config = dict(
    model='image classifier',
    dataset='Sentinel-2 satellite tiles (TerraMesh)',
    train_examples=145000,
    image_size=64,
    crop_scale_min=1,
    horizontal_flip=True,
    translate=0.12,
    rotation_deg=5,
    color_jitter=0.2,
    targets=['main land cover'],
    num_classes=9,
    arch='convformer',
    norm='layernorm',
    norm_position='pre',
    activation='quick_gelu',
    mlp_ratio=4,
    parallel_block=False,
    inner_norm=False,
    drop_path=0.1,
    patch_size=[4, 4],
    conv_stem=False,
    depths=[4, 7, 4],
    widths=[80, 160, 320],
    kernel_size=5,
    label_smoothing=0.05,
    loss='cross_entropy',
    init='orthogonal',
    residual_init='none',
    optimizer='normuon',
    muon_scale='spectral',
    lr=0.014,
    momentum=0.95,
    nesterov=True,
    orthogonalizer='newton_schulz_5',
    adamw_lr_other_params=0.0016,
    steps=6400,
    batch_size=256,
    epochs=11.3,
    lr_schedule='cosine',
    final_lr_fraction=0.01,
    warmup_steps=640,
    weight_decay=0.01,
    adamw_weight_decay_other_params=0,
)
Rows from block 11 of a small image classifier, named by matrix and row number. Rows with one number belong to one neuron. Each number is 500 + 50 x the weight over its row's rms, rounded and kept within 0 to 999. All counts start at 0. Numbers have three digits each.
Before each neuron's rows are labels from the 100 images, of 14848, where the neuron reaches its highest value: "responds to" is what is common among them. Only what is clearly more common there than usual is listed. The data: Sentinel-2 satellite tiles (TerraMesh). In brackets: how many of the 100.
# fc1: MLP up (model.blocks.11.mlp.fc1.weight, 1280x320), inputs 240-319
# fc2: MLP down (model.blocks.11.mlp.fc2.weight, 320x1280, transposed), outputs 240-319

responds to: snow or ice (60); main land cover: snow or ice (53)
fc1.667:374541476441488419493522497519472496415480588511534488447532512482432521432460498550486450545628487424503497572473570495519539501580511521381476383440449525560541447488371430458492571540433451546554543546467629594468449481496474409642560436
fc2.667:526439418408466490466653495472455469589570535485485399538482502507536504598467490492502502527521386388545519505515546434500515596571420526461469519503461406434513558523532529533515443480576548526433388546572451469525520536554556516497543440

responds to: main land cover: trees (58); clouds (40); main land cover: water (33)
fc1.497:448513529483537496547558553475493543417491539541508479499494539500502499513425431512507463498475431505542541567528559492465493515467488603497441563452515438451463532452447579442538508552522504564574461444633534436534489424528456521570513432
fc2.497:473505460461496487453397586482544508417475527488464442531587540541524467548494530553457530473420452500520470416539434469544453559516597455482511530482507553547405510464545416370502537393579514465521572474486444522496420515475442543502475568

responds to: snow or ice (96); main land cover: snow or ice (95)
fc1.370:504521502421599508576493551436586492406497516583416511437544554523535447519526395498422511450505536499540526577498485439423440605536617519598502457541457467465469507458548491553585471531441462514507460418467453467575430540484528501441523548
fc2.370:481512478564473598569473451587523505450587574516517473476439527502446542515523634449542455558467561454446639520495496470416533524534457568526438487548472485477544441533497526453419471519510486545492447481497473476568483440424497468481521567

responds to: built area (84); crops (81); main land cover: crops (57)
fc1.331:389493556458523536541448547482500546564537373567531532581464441534557460509521498540474440515510464510478497532436502528553424497534490517548575487501552531522459507461510580530524555468439542464478476412556497505579464440529569545540594436
fc2.331:492490528567529537456445500478498550507487485461485519499554465490515443429504511450514503477430473533523418519529512494478446540493478577458566594540474542524511464519524428545545543534528465534482466501417500501512585472499450500492509562

responds to: built area (64); main land cover: crops (45)
fc1.212:539529493554397492498502489481556564545597431476499516498529484498482566484393482498498506431474453497549544619396413471439420441495479454535432532563563434478486487501465463537509501553607573629430449487518460497487598473530367573515390568
fc2.212:434432452406475434477560553541400514530471469466512402520441494457490503443553468575515441470470489518464476445570527541586474572544505505418540508411501538554590501514559541505528534467524397493550536531530418468541425505534529497569518551

responds to: snow or ice (98); main land cover: snow or ice (94)
fc1.126:532601478558475412502512535552487493566543452498433517440564508505536478540435469487435569578482595501466470543458526507559365591472566499507507565463454514508537504503506462487546521584532579521456446525519447491487502654527602463543543440
fc2.126:485554396527530553421557508561577555573529489514353463464573473511472492499545597539402596430507449494446541514479498443456445458486535440517500475495470480384547475542479494487526490463525402519513591410484537508463528544603537425434559482

responds to: snow or ice (87); main land cover: snow or ice (80)
fc1.249:521529508486519497520520536497511404533468469475469434601579491529471440509564473503454482388481528447481562589478467482501504500427562523527430512556499415496475396551534504537547494495506469562506548499527441429451462537488490520567487579
fc2.249:509413519439524457552469527526521493348448545536539440528461536441518515506412508564521465492421525550557550602398544412537526557534476499463434419572437568574456449537399519454577598466494447502588504506548594531531512502491462466458458508

responds to: clouds (38); flooded vegetation (28)
fc1.399:435485491483454590524419540634449437544496474487468514414431467452470572516522545589509555485525461485590468536456536491536529481470510570458484605431469519474591528463591639544463492538467531448483554511407569488527485557537516442492466410
fc2.399:471483527444517424488468591465480550430550532432426468489484481489473468503513541561475492578496548470367537523534580455539451512537553538466454441589465508541475501560516402428569457597490487566598544528517518495518531541383591585484598429

responds to: main land cover: trees (72)
fc1.675:435465472524511477502514423466463457444503513496462421519429501542479412562466385497505399569568577534388540477503494498596505512522489514517547584465380417456532545494552449481511525542499483511513470496487463454457522452464565379498536395
fc2.675:510480496472506571503530468499489569452448410420507584381522505572454508385485412517531500412556446477426393518545479541425545478425593511556465530563565526398402448499521514485521488548528505436505497541448524521499510568459559527519570513

responds to: clouds (43)
fc1.743:532529450601512437548531530491459479486402551450528499465580482398509517478572535534473533522518487517454453496470556388456524477473579471436571492508499468455496523431490494499496489545505508536509539464536496502576521455441509596477426499
fc2.743:524565514505442555512461537480436543468457561546532401473461520473592570570529557567499474515543520482517463453465587441505537576494472514519488533491507541591436454503514487579570496464574374560466497559548479542530432457448508488572449504

responds to: bare ground (49)
fc1.687:502486405496518523510428540521480509482486429500508514507526472521418463521496526452459496467467513536463540513530483562498538407575527497592485491591499473467502552500406520536529443552479383475503433528492511482485442511490540500596431556
fc2.687:552394504494487578589541506601552528531557499500479524437502526526481414508477504484534473564550500448467366472484504500460486605510431454469541513439470576523496439621529505524509586525525428470565564586536484543498573431607512467469505483

responds to: trees (89)
fc1.381:540430429444544496559480457477496408404423523476412468493501490477456457541434496484462454560504390482481492449526565524458519495464486554442596528478572543568554541468438385506604443526494526442527448519505461512477482549533519514582509468
fc2.381:551569428626483512519538440406480555468558504439466518520508471521510409439556460562496492417563487564476468549534478528551491527464531511580513511578458407437510510516538587480495474558561549410526539503546467522480571549445473438518451483

responds to: crops (74); built area (64); main land cover: crops (52)
fc1.113:548545545498512489550465467470482470522371505502460468534522489494395513490461511558460563395423519523507481498556622465562468543441477547501522443600557541501540602488384549427398500517500554523414481548463465458491416517515498420556478577
fc2.113:454510481458498482575543475436540560568546510502503412486542576465521536415603526476560649440473454523396543501431508508463497515438469538519551471445437474482413519458494501384489493475574475439516635527412468548466498545460480497554519493

responds to: water (85); main land cover: water (60); clouds (48); flooded vegetation (33)
fc1.206:571484562449529479547518526553488579436455524495548507483512521504561472577531426513555524579460568539536457543550500494462448464497455458576410536512494469520507505579498484447510525595492488533549565433388435539559472470478625539598453486
fc2.206:516429551478525455578509498575563524500556553573484496506433448480525405552476539532527536505512490504551448509504365555507387535514476456509517520426425510478539450491472451454482475401428490441509541471511460500552563539407485562377512453

responds to: main land cover: trees (56); clouds (37)
fc1.128:446508430453544515559492544526524483478578441460487555455542590504421510611507491501470459425451505516522488518468490498521434545529528584494409509467500518458525587533556506541498447486538480595438473471442572528452530572454500478551472448
fc2.128:455525575467426453458503562434505463499524526483545519456450517590577439518564551460533447500494552527496520525500455541602349497540520472512506471513428624479468500466563505565540499546449520473614457551510572484584553465415480527456488509

responds to: crops (87); main land cover: crops (82)
fc1.376:498451532479518449603472465469519434441493470521575465475450588526506456530469501458603475458550582473508513555516540416562522508492473456562564453521435620503548405455540579579582536465397553445490588531520588480424521442473501519413451557
fc2.376:483496539520541526438446415477471414504516517576505560532428520512498491473447528578514521499456506463502565598442515427436527489524477560536469535521472443496507556469460518408516477518433500584525392565499527645455501456405367568539477463

responds to: flooded vegetation (35)
fc1.749:555501483533477549449603486497470539540484481574548490479480509479492477439506558504545520480426499515466590459513438518470465530452478515528493575528438523480425407485465471538547565465522508505429441487547415534537583456520446611536565459
fc2.749:508527530455422432419439498469444521478544554468540524421455479535595454481536499589508462506520483537497413563490418505537553526499487488570517527501495431486477528422539552515423490546583585443552506439589486536502572535470549360420540457

responds to: main land cover: crops (41); flooded vegetation (33)
fc1.350:509542422451497454536451487536551504476404493494526489487439566554481488544518557659479487517527583504562439563516435481489490577526508438478482540468456498494568511542537612462542487574569505502483592553529517527467551428559533478546566401
fc2.350:441626480541545530488485467478488501539598559569467527571483519552472516533489531446497442550585465569485499541496521570481518486471563624494479555561476529438498555449446480537457527438492417445575468411520386509594514470518534537484480488

responds to: trees (88)
fc1.412:453503539519470537421422539561392545462450556379438511490580570472537515464501471513508473459541465466505536531465642554488504525475565426433484456536499539499456521446481437519486476565461528472457481468542530453529479456466538493530478478
fc2.412:527449405586437461489483489516560527466521467488421566529491464458459498469544434452514538580452479450503451522577445489510523494498535615488464514521496561470512545475461581512377479528518488424496434533451397514560580449515544513507549413

responds to: main land cover: trees (55)
fc1.160:537483444528575523481512550472455507444480585523539458493556473486415487516543445498577548452376543453521495444547492395568537466483476513520529533536449527473554523414453471499541611471502567525589612412528429601568486505442502455475490485
fc2.160:452539489534537463463441551481459547510513522597432435480511547495501545597476444472418500466574524498505497544426491428436586492474521511547517499520442511584487508449477497538474450464501486445427551472485526524396488578531494426491474494

responds to: main land cover: water (30); flooded vegetation (29)
fc1.304:470611537440421507501421540566430474505505560521460587505375464485485503574527591489551546555546544486531503558536502540516416528495468483580490492450480451483484434463520531503490500536525492490422551505373567541432537515517485526511444469
fc2.304:458582482488526485470489414569587524545577446483527515534511412525461542550544419491529528418535503442452456447560558463531512495408561492499434531495413547482463512544540488503471607453483555496538516445503534581506560552490557466466516376

responds to: main land cover: crops (44); flooded vegetation (36)
fc1.102:455489448539461532531470526470475495505502554440517499443554422410574567588479399484541478399508488497502494495487468450457522602509452477489468488481580464511524525522487591546581562635555505538508530506538543507442537529461555515526547528
fc2.102:461456510452506463470459420520571492392509512456458463454516569574494486509583624522398508555467530597552509507484567469531463534518515565563486586574525528551498479502497411546409578581460447500478550502580550525417437498462394447494529526

responds to: snow or ice (60); main land cover: snow or ice (54)
fc1.39:565402532551424554472579548537461539483516504463486462559506551538504460479512494452486463470448516409395455462455470506411496524538511427535493487480458570527430533463577530477448566475502553524408513513524517453560465520480575509447528657
fc2.39:468471496396533443410463534516576483586466464535468572480531501443491556398470438505505426540474504453607534578516464477526489498527478502568461411431593474473525572536418489534505477520579555556470449539527555469525605432531483550587509515

responds to: built area (74); water (66); crops (64); main land cover: built area (48)
fc1.311:384424444499512569503514503590486483359508552482483442486520539511480596489401481507476536474471540487539500513527481626464516533492503547544456458479488488542478491541481550486482585524461507457441470499517555462464459438526567539542492486
fc2.311:493486475524515535560512458478544555506530477458534478580547551460459424486451502402471469470502529383425523458532492462501554441426479479462479565486495486451526425524542515570577455549593442511559470624578542441480509536504485451552473436

responds to: snow or ice (93); main land cover: snow or ice (84)
fc1.432:482487558445570397516503390498470544383556525544399477519461527501425451507549534508421491615499594439445485441535477496410419468449604531500427510522472460514488509450578397576489467512552456536592464410462504514568569567397547462447582551
fc2.432:490488581487446524563458447533498440549546483560620443481498506519494454554470535480512457518429582479572522462588395490448515447506484549458520455598441519407418463538505411548437552485471540599530510497503669468441485388502446525430473522

responds to: main land cover: trees (65)
fc1.395:527518480534465502535582598469406429439467411568466418561522497519496575490464482495534607450486569490507450536576524519548518492523501574463397466557499414549467548489460463506626417483570501431475530510548558469612369525419432485507569525
fc2.395:549497505478504481528488546529468509461508566450590488387467621452520446385462500581545467446439503402492525499492496536500505433414453473512400478512440441472531490550513507456497514539494487508632507384510618473421462391464634583518566565

responds to: main land cover: water (45); snow or ice (43); main land cover: snow or ice (36)
fc1.132:640451565522433541528514535595522488552452507447572495565491535456507541470515433451529482549465513552373450496453486503418533419449421465520502522547560504586552431408535486499462524510561511448517473479508504521539548559453433508452439416
fc2.132:497512598510572413525460451442533454490469516481638457463472509380474425518528602579490558603477526536512523570501519543476456467465436562526493543541439531520430530472565490544482543601530479498497581435585436471416428512542477521551510534

responds to: main land cover: rangeland (51); flooded vegetation (28)
fc1.266:545550567539505549429464589456441521555460455499548531533448482398618518502497550472524431486463502499438482464509524565541569464436520530521480505477460479472472380433508457534415509525440451582576502485438535560484469549508529436368536520
fc2.266:602506408502535455488527462526585518500431531541432538427413508492415450495488476508500571573481446409496440567513536537456530511581482525566597489566528523506458496522500512443499556475642583529509494493570489402488387494522468488482481539

responds to: main land cover: trees (51)
fc1.151:468427462566487496537535472456438534488485471555464497515506486544457590526509525584469536421463517502531508618512577546428456377467529564516448500471486594484552513466458464600564420478518537461522586489519399479459438562542475463550502469
fc2.151:468421443523524529440520528506504567486444501534489563501501552606460551471537528568527524503557391562443573456524479478623523537511548564618446525487511537517507455486516511524533579454446458523481496476496513471445494463583558494559503570

responds to: water (91); main land cover: water (49); flooded vegetation (33)
fc1.231:515512469458401482587469523544562603547512578502556420527446511422557440430562502461440489594514469574493521442445472543481437551537551525544594443503551421607573496468502513494524508404642561551466504381439560489543501502470514551522520353
fc2.231:553514567616552537558471518517566477513537398552454437564561514624546534520496523483522481478553510515569472535504429492552511610499488479470527565517500513419462554486500499478435447563449486454506579488497563517555482470472454510450480476

responds to: main land cover: water (38)
fc1.327:541508523458538479511549494574442547555412504468520526452490547462540458475590456544491507515474489492464486517466606536530470472573501577600555508539446459488583408450465455424408465520489518501506510525527562549393562423639486430426475565
fc2.327:527625484605357409526580501442555507533507438518481519446504474499482534593510484438450448451520478530499413578557421396451427493440506436547532393520519469489513472568454550493449399447487409506469498491481509533571520415548553474520522458

responds to: main land cover: rangeland (62)
fc1.49:443553490447555467490528483490583543527488515491523481603467492483489389517599538499558506436496444501523428423555551379424533461459488453512515554529500560531509513352541487483517456465503445481424467515552398578522534554504516539479477565
fc2.49:578476533518458571544526481511459588487463502648537489501504519403437446569456522468431507572487566429461443487526412467585498496498502586534466496511561477409658564575530506488419463477488500559500565448460498484524531490527454517547489489

responds to: trees (100); main land cover: trees (95); clouds (69)
fc1.22:543495472528473418545552512504494486481562418508444450479545406521507411474490389463429524577435496525577597499561557539529447450571438400523514493509503468449529519422393377572441456329453444601557586514578506528456436491435521620498492519
fc2.22:501532525540565471406551503412483497429500490433468506444463568480402499437479583507512518444600539593605414482464496477419446520486484505542411389528405504543555450474474543596600587548432455516489488456449478497618615658511536535583526529

responds to: snow or ice (61); main land cover: snow or ice (54)
fc1.685:552408572434564502506526524503501497514518479494524455430460522429524531500407477477504535466446480526465463404563520564537520513522523457456559475503520506561418439508489596572446443527535436434527549486439450463542405413541438570494551535
fc2.685:478461466526531545522503463521543557520445585522472551536455411514507563570456561453578542545539499458483469475434417505502449509513592540520451497574569571475465467565590542499590524488528465530540512418526518470455505552526465533467439552

responds to: clouds (92); main land cover: water (50)
fc1.713:574565568483462514541475544432428457572404498525450463503550470393559513454520548556575465507584589572448483487588575496498455504520457440555471504499446566413521598518546565592483557491529491483518433453543511518525507495550460573476579481
fc2.713:455524496548549453605534543526524389542528517475415485522549519508518514538565557482416447464507426470579468535432540501496511490444519507450457425506533557571508432513442431394519486532442454456565488470477521484436439607454537535516599484

responds to: main land cover: water (41); main land cover: snow or ice (34)
fc1.493:591537495426518473502534476446455493485508519552398474521491569542378475551501489572565542481529468492418505428515457505507440442546464506456424529537492532548550540479424559530502454452460455530484540509488535530469580506488548495491525573
fc2.493:459551528551481546465499496444531512446586430416646471505475464441483527466495427422462468529472505498545514462511467485533443553512508499544618506571451457467407556454559422573506525553529498498475573480518509492474447478602579440443470512

responds to: main land cover: bare ground (29)
fc1.529:560552532593499466456440416498449540492454455524458537558512522453477439548457555521610522511545569520426501555474442544446527479478504463506559533544408486481549540526488582526536503512486497391427598563509489512437488412429554488478417589
fc2.529:513464500501598479502457474463411539533485560445523516547471549496419509440500562502476394472463319539547425520601483462476576510493482581492454500541476577539487531454448535509489424507467455550531536435485514500510456516474461465539563528

responds to: clouds (45)
fc1.681:452490472464468437524528580418567549462564574464610545458548539568450491438551554534483469554466450532453515492480470469509505439486455460451391432394492503551454518426504551447519496533474431515564469497484410459483542579509454528420526451
fc2.681:491473502590579424528521392536566510535471513502559520537535359509598560414420522418518465552447497525454501511471416452506502526454461541518519419433507487537529462541488525411570489532401533557406463564532556481543458477400583583481527543

responds to: built area (76); crops (71); main land cover: built area (39)
fc1.403:524526516413506366439538473523476496499510491582518457410550542448437586526580418619483534483590501589518456553481451495502571539506537487515542456451422466578463505546487530496498529445504512406574524432527525437505492471382572522619484513
fc2.403:560616483562462565497482552462590543545497556530472495629511458551489551546463518494490434533442514501433485472476489527444556428512540489454526452503481451505557469456586568457519480589569451540486482537567489432501433484533506443537439494

responds to: main land cover: crops (42); clouds (41)
fc1.150:504461503509473564452497499476484535540557521587468542499575432489544558574486368450515527483515448412473492561560431459531566460508491557520466513557499444380432498479520509478524519511539566436589583489487560527442471508525510509532472508
fc2.150:487618490438437498504469515572472564567448495471517523428466521436487466455547575438552509433530442597591527465504483485501486459590529510454492444415488482465462460563465481548485503590541445486560494545448467546547505406495484536568431478

responds to: flooded vegetation (82); water (65); main land cover: flooded vegetation (60)
fc1.599:497500442508493412423492402447531533511518404505551471509459562493417430568579484452474500405543501528584453406524513516556569551467511468566504421473506506426477486461448543567443527582600581531560458594386496446420531577524488450381536480
fc2.599:505544495506583518521430446463522508550525495454600572420425477461543478481528552468521464412465435433510409539522514495473589513469424513522462424470486392468463512465504497538481438442470441508599504327452490538463485455446486574483500431

responds to: trees (100); water (73); main land cover: trees (64)
fc1.445:494506409481407538398524500525497481620520490446452475513580542497437503553456455410479517556487479488542584510528516556469489566542585484492517488482414517503498460513551482545553514534470384563553464470505482447550438443470469467537505455
fc2.445:498447494443515461575471440454560453548514535469595454415448476608495506453506425535593525560467450521415520571461427434496494462497431586497518637547547536535551530552489468481575436502582540482408533422492494531500535437587553541445421517

responds to: main land cover: crops (55); clouds (42)
fc1.567:488501499552509475474635429411431478504509450539512436466421472585507477497466459520581538483528515515485445528368446619507440440532443482453451545526522540411553483457475506485501555541559526492502521562426509563451467517565578502506565498
fc2.567:523488487479471431468482575579437457461583458527429547418487493559497603512528435521506491493478484446439456553572453457514554561507492490531539530445488469563598525500483496517464531492451567436449475437499454465590526501409422452471517492

responds to: trees (88)
fc1.36:613505387473444511501515452553474462543494510512388521514587514482493505567548502505384626465438500487446504425411626544560352414524446436475410525550411578510592542519523512557472488478589546519372543487514395462580533483460448527590547434
fc2.36:446640500578500432514422468552618591436498522514541539444468475444548566436592495559537510472516476670498572475569501423522498581498662504561549480496483561423429483447509440448424527534476450506597541525437541551499474381574492452479539463

responds to: flooded vegetation (45)
fc1.228:626524579475471454472432530507485500560507467543440504622440540559481530455565443577482496461463507492521570540628421415485408442573488602533521547467445442501532507463491518519468490474459514547518577503604486441553525569492446458524516489
fc2.228:521466508510563441508468560562614453489521576433569524510494519502529565441508577548457500433569481424449490522494450383523560498505518541562497526554490507416562516607551479507520499411508426489601484486457501545536495461442515447514519558

responds to: bare ground (96); main land cover: bare ground (79)
fc1.77:578438481431534449613426574585447481559515451484463481539472465493518503493388443536562522488517462523542561525506438548494554438467527458459441465451560467461459499481473593485458610537493449485469505486472470509460457438538494516517571627
fc2.77:450534443555464513530438513479546532594521542523531470514530462475574381581508571549533532469458550506508444521479516482482513582423544449558450427543607477463488435554461418445460512415475564506410569489472479500567527531487529470487460633

responds to: trees (99); main land cover: trees (77); built area (74); crops (71)
fc1.523:490486486464466528513516483490513487383531433474485501490453461485449484469494473476490421448474584539541535506454447540539502449504544522560584390498600531518451520547481459527381470577439476481388523670490500542359473409539601529462476505
fc2.523:469438535514570472556511466508498559566438491519507373526466496589534491420439630520542511468552467515503411585570462565520517530493542369485408506480480463443478440445503493476532424485473472492446452486513492378464501567454529502474470497

responds to: main land cover: water (54); snow or ice (42); main land cover: snow or ice (40)
fc1.2:479433451478429474539550493491515599420564595436427429560429516504509439477466499464439519424507476484524567503557547410577498487466538479523587529587400473443453473505450543495545532474493489467560564536492499476535572550434513499468493448
fc2.2:442475549562517447486447497469453473437451568446588492601470510502510541545499533496498472492474542449454480514484517425598521547531464550453437460517535496489500535413605522534495452583512485526478445430527505494541426525498557494452472539

responds to: crops (80); built area (77); main land cover: crops (62)
fc1.365:559420475537466445567558533528531522473459446546556499461456482459565547508482502560486593567406472549528612480392569476482515475525516541497463447472477499488550453496537440524496430600471463461451476465496450437526501453630428537591507503
fc2.365:571504603609567437489552514429532455561528466495509476637532492537468632485565463458540410527521438469516489450508382412575418446525492498572498551532513472436570464429518583486524486492468546390439371543508424525513471371470541402502538453

responds to: crops (71); main land cover: crops (63)
fc1.628:561522571489531509521469437572509463577529431512427368466578433497478600594503540533512520585530493456594512555424500511480459487553452450495465513412519535482527508577480469666496495510514535556513362483415438432444466449527440537593500546
fc2.628:519473552527536538387474645480468392547472501509534476510473430501459554595443375527513567516527495518476517517518438544461465534473475500469415412504468511602470482488524490507503500440517479546534484455418509481526555465530455498465565485

responds to: clouds (74)
fc1.720:529449545499452484527542587447498579498498505500539439533599553406426462539526511516473481535433483518506506395536438453514480535557525508549558633508501511504450566401517537499424507566549521470551415497585511416458472464516417578565466475
fc2.720:439514502529574424502433584497473550535495540505484514495575501513598438545477509549550557537530557536453465480426368450545412537418540413511514519466499497515438559480487411414509447583520505504456476477489509441523457534539477551544593511

responds to: main land cover: crops (47); snow or ice (44)
fc1.708:457500506420636569523541595467424453445542521484584522415399463511375465514592516474481536514507474535483460514500465511582512480482455499542550487492568470548545504501534481502457469473388474614442425507493513530554560464627610524508535458
fc2.708:501500508482535537483445471491470487527550437510449475561462541507458479536466606560534434571626554415605501520461534509501518519513479426547432556484522494451513492427457512466524500429453489430455575511527598502531514416416555513580410518

responds to: main land cover: water (33)
fc1.137:488477465486579458494536539605545577492560526419469433585529556532597428505418485437566527537549453541597577512593465473476509490510603455491450563519550531585472527463566536472527519537558525563540517586426523482523512486496544440556487498
fc2.137:506434580598501498528533395461512541398547432494507561500400536532471472509497521539487399477482500491516569490390476437509522495503498557572507572471507499463526475522523418500506507533496475525518492479559530540439549521502512496466598514

responds to: main land cover: crops (45)
fc1.3:435395453440569548508536515491503542507494486492509421563503501546535480426525520436550579531472509465381548495494475505527514502606549459572442496504563554500554519540416543483374599500422543562447471369565562473453459508504482488470577509
fc2.3:414495484502475449497491576449515475550564453554552462491460470496539407425588533544467492501553493490568511510474499452464523482521470565602649508542469583511482405478429467533531499572545501558562527569499467513536507456539535543426510508

responds to: clouds (69); main land cover: water (49)
fc1.728:457520496500487548632532537542492490441456508498370399470411484494537505395534492555473541597502504538475488438581600380548477521478565524497441399564515461509522451421418538495516496523517595501540517571472545350486410543478474510631494592
fc2.728:452528541545566452494512601566504484449591464392527526544547529459481434575466553549621377475417536595557554503444409527433437506493465512470528528493530511533525522524670477556509512487570495429586393499494504453435464498480543502489535527

responds to: main land cover: snow or ice (36)
fc1.718:489471502549520428503468591484482543581492458471533413569481556449487478550437574518554450472540584499533522486537549501454387504540454506503550510434515592499457411499492517591430609494508452510488415431468577518576572436430623513502574487
fc2.718:550549452512589556512595528610466561456505441514523506471532516538560560498495452506430515622516454532502488528479466505553596473405446476577519514482511516505492489456457491498482423521495577396554470499520465470546403430474466521389457508

responds to: snow or ice (95); main land cover: snow or ice (95)
fc1.541:539512514478448519493550463386510503489469466539489611447581468502460416520523506499522488465540492509491554479449448527429603505553547520523530510475446450471496512485496559489521477496485472572531442625481478483572552449538501561492512507
fc2.541:394475449490434466466492576500663482517487522490469505521497437502599454511459539505559482516514437620537577516470428534519573421452508562448485482451470614524571531574480416613530488455523465452469442464568563511525514475493436566401580575

responds to: main land cover: rangeland (56); flooded vegetation (26)
fc1.282:377524363522394473563546500489481536439567513510509473479522537489435457504522448556479525436520563571441409525570432511588577516568446483575506530556506450566543499444521403487579547473489484509593492557529566532586591469496561435469536470
fc2.282:519441569542485369470476597447506484587521464571425480481581444558480501491508449369494581510483445405564492464424493531459535524569543493489502406470505574513493469556528512557508398509550457475529407509594522515433494478530547414420539445

responds to: main land cover: crops (43)
fc1.167:497548493451493527591513424418448601553486553456494578411488496535576583485461371441513573461527636552531600598530500499518439537445522426534489459507579520564561562507460505499508522552450499451500515509615512427467435453552498484474494473
fc2.167:505538413422481510468499556557524430519608513568533550432467436589515564479538495576624454569547530487477421505510475449546535485537498442462515521484456434522466399484431483463501563428512459477440545533492569466522512510545475473507575409

responds to: main land cover: rangeland (57); bare ground (56)
fc1.700:597497502562445536452520534468460545422461585568462477469523567544552573499556547510421527480521563500533517458591467500601585455534470502540525478448430466463415433420483486596526480425550462551415493475528596486457433508435568449490588519
fc2.700:418495483476500474439545448520473573518500508452470549464510519496485500492434514507474471529429497383476536590487530494519509523494504472493518533402483491471388474544572540480610468544546655500494455514544526464553538477465551520542459580

responds to: crops (99); main land cover: crops (95); built area (88)
fc1.498:583665469430488509550452538470477431510498457578425484436496484516577444511610556526526425459591482537463622567482526522618515516477551488426545503477506553576521501481460500508450417538524529530420451551395490423458559392499493550526552517
fc2.498:557549537441522530499547490470488461560526556505487488531610532458373538441513483548472483489474530535494440520567515453513491457459532464503428469436528568552533476555478470522568492574507457450578397441508486440566522465440405465536502448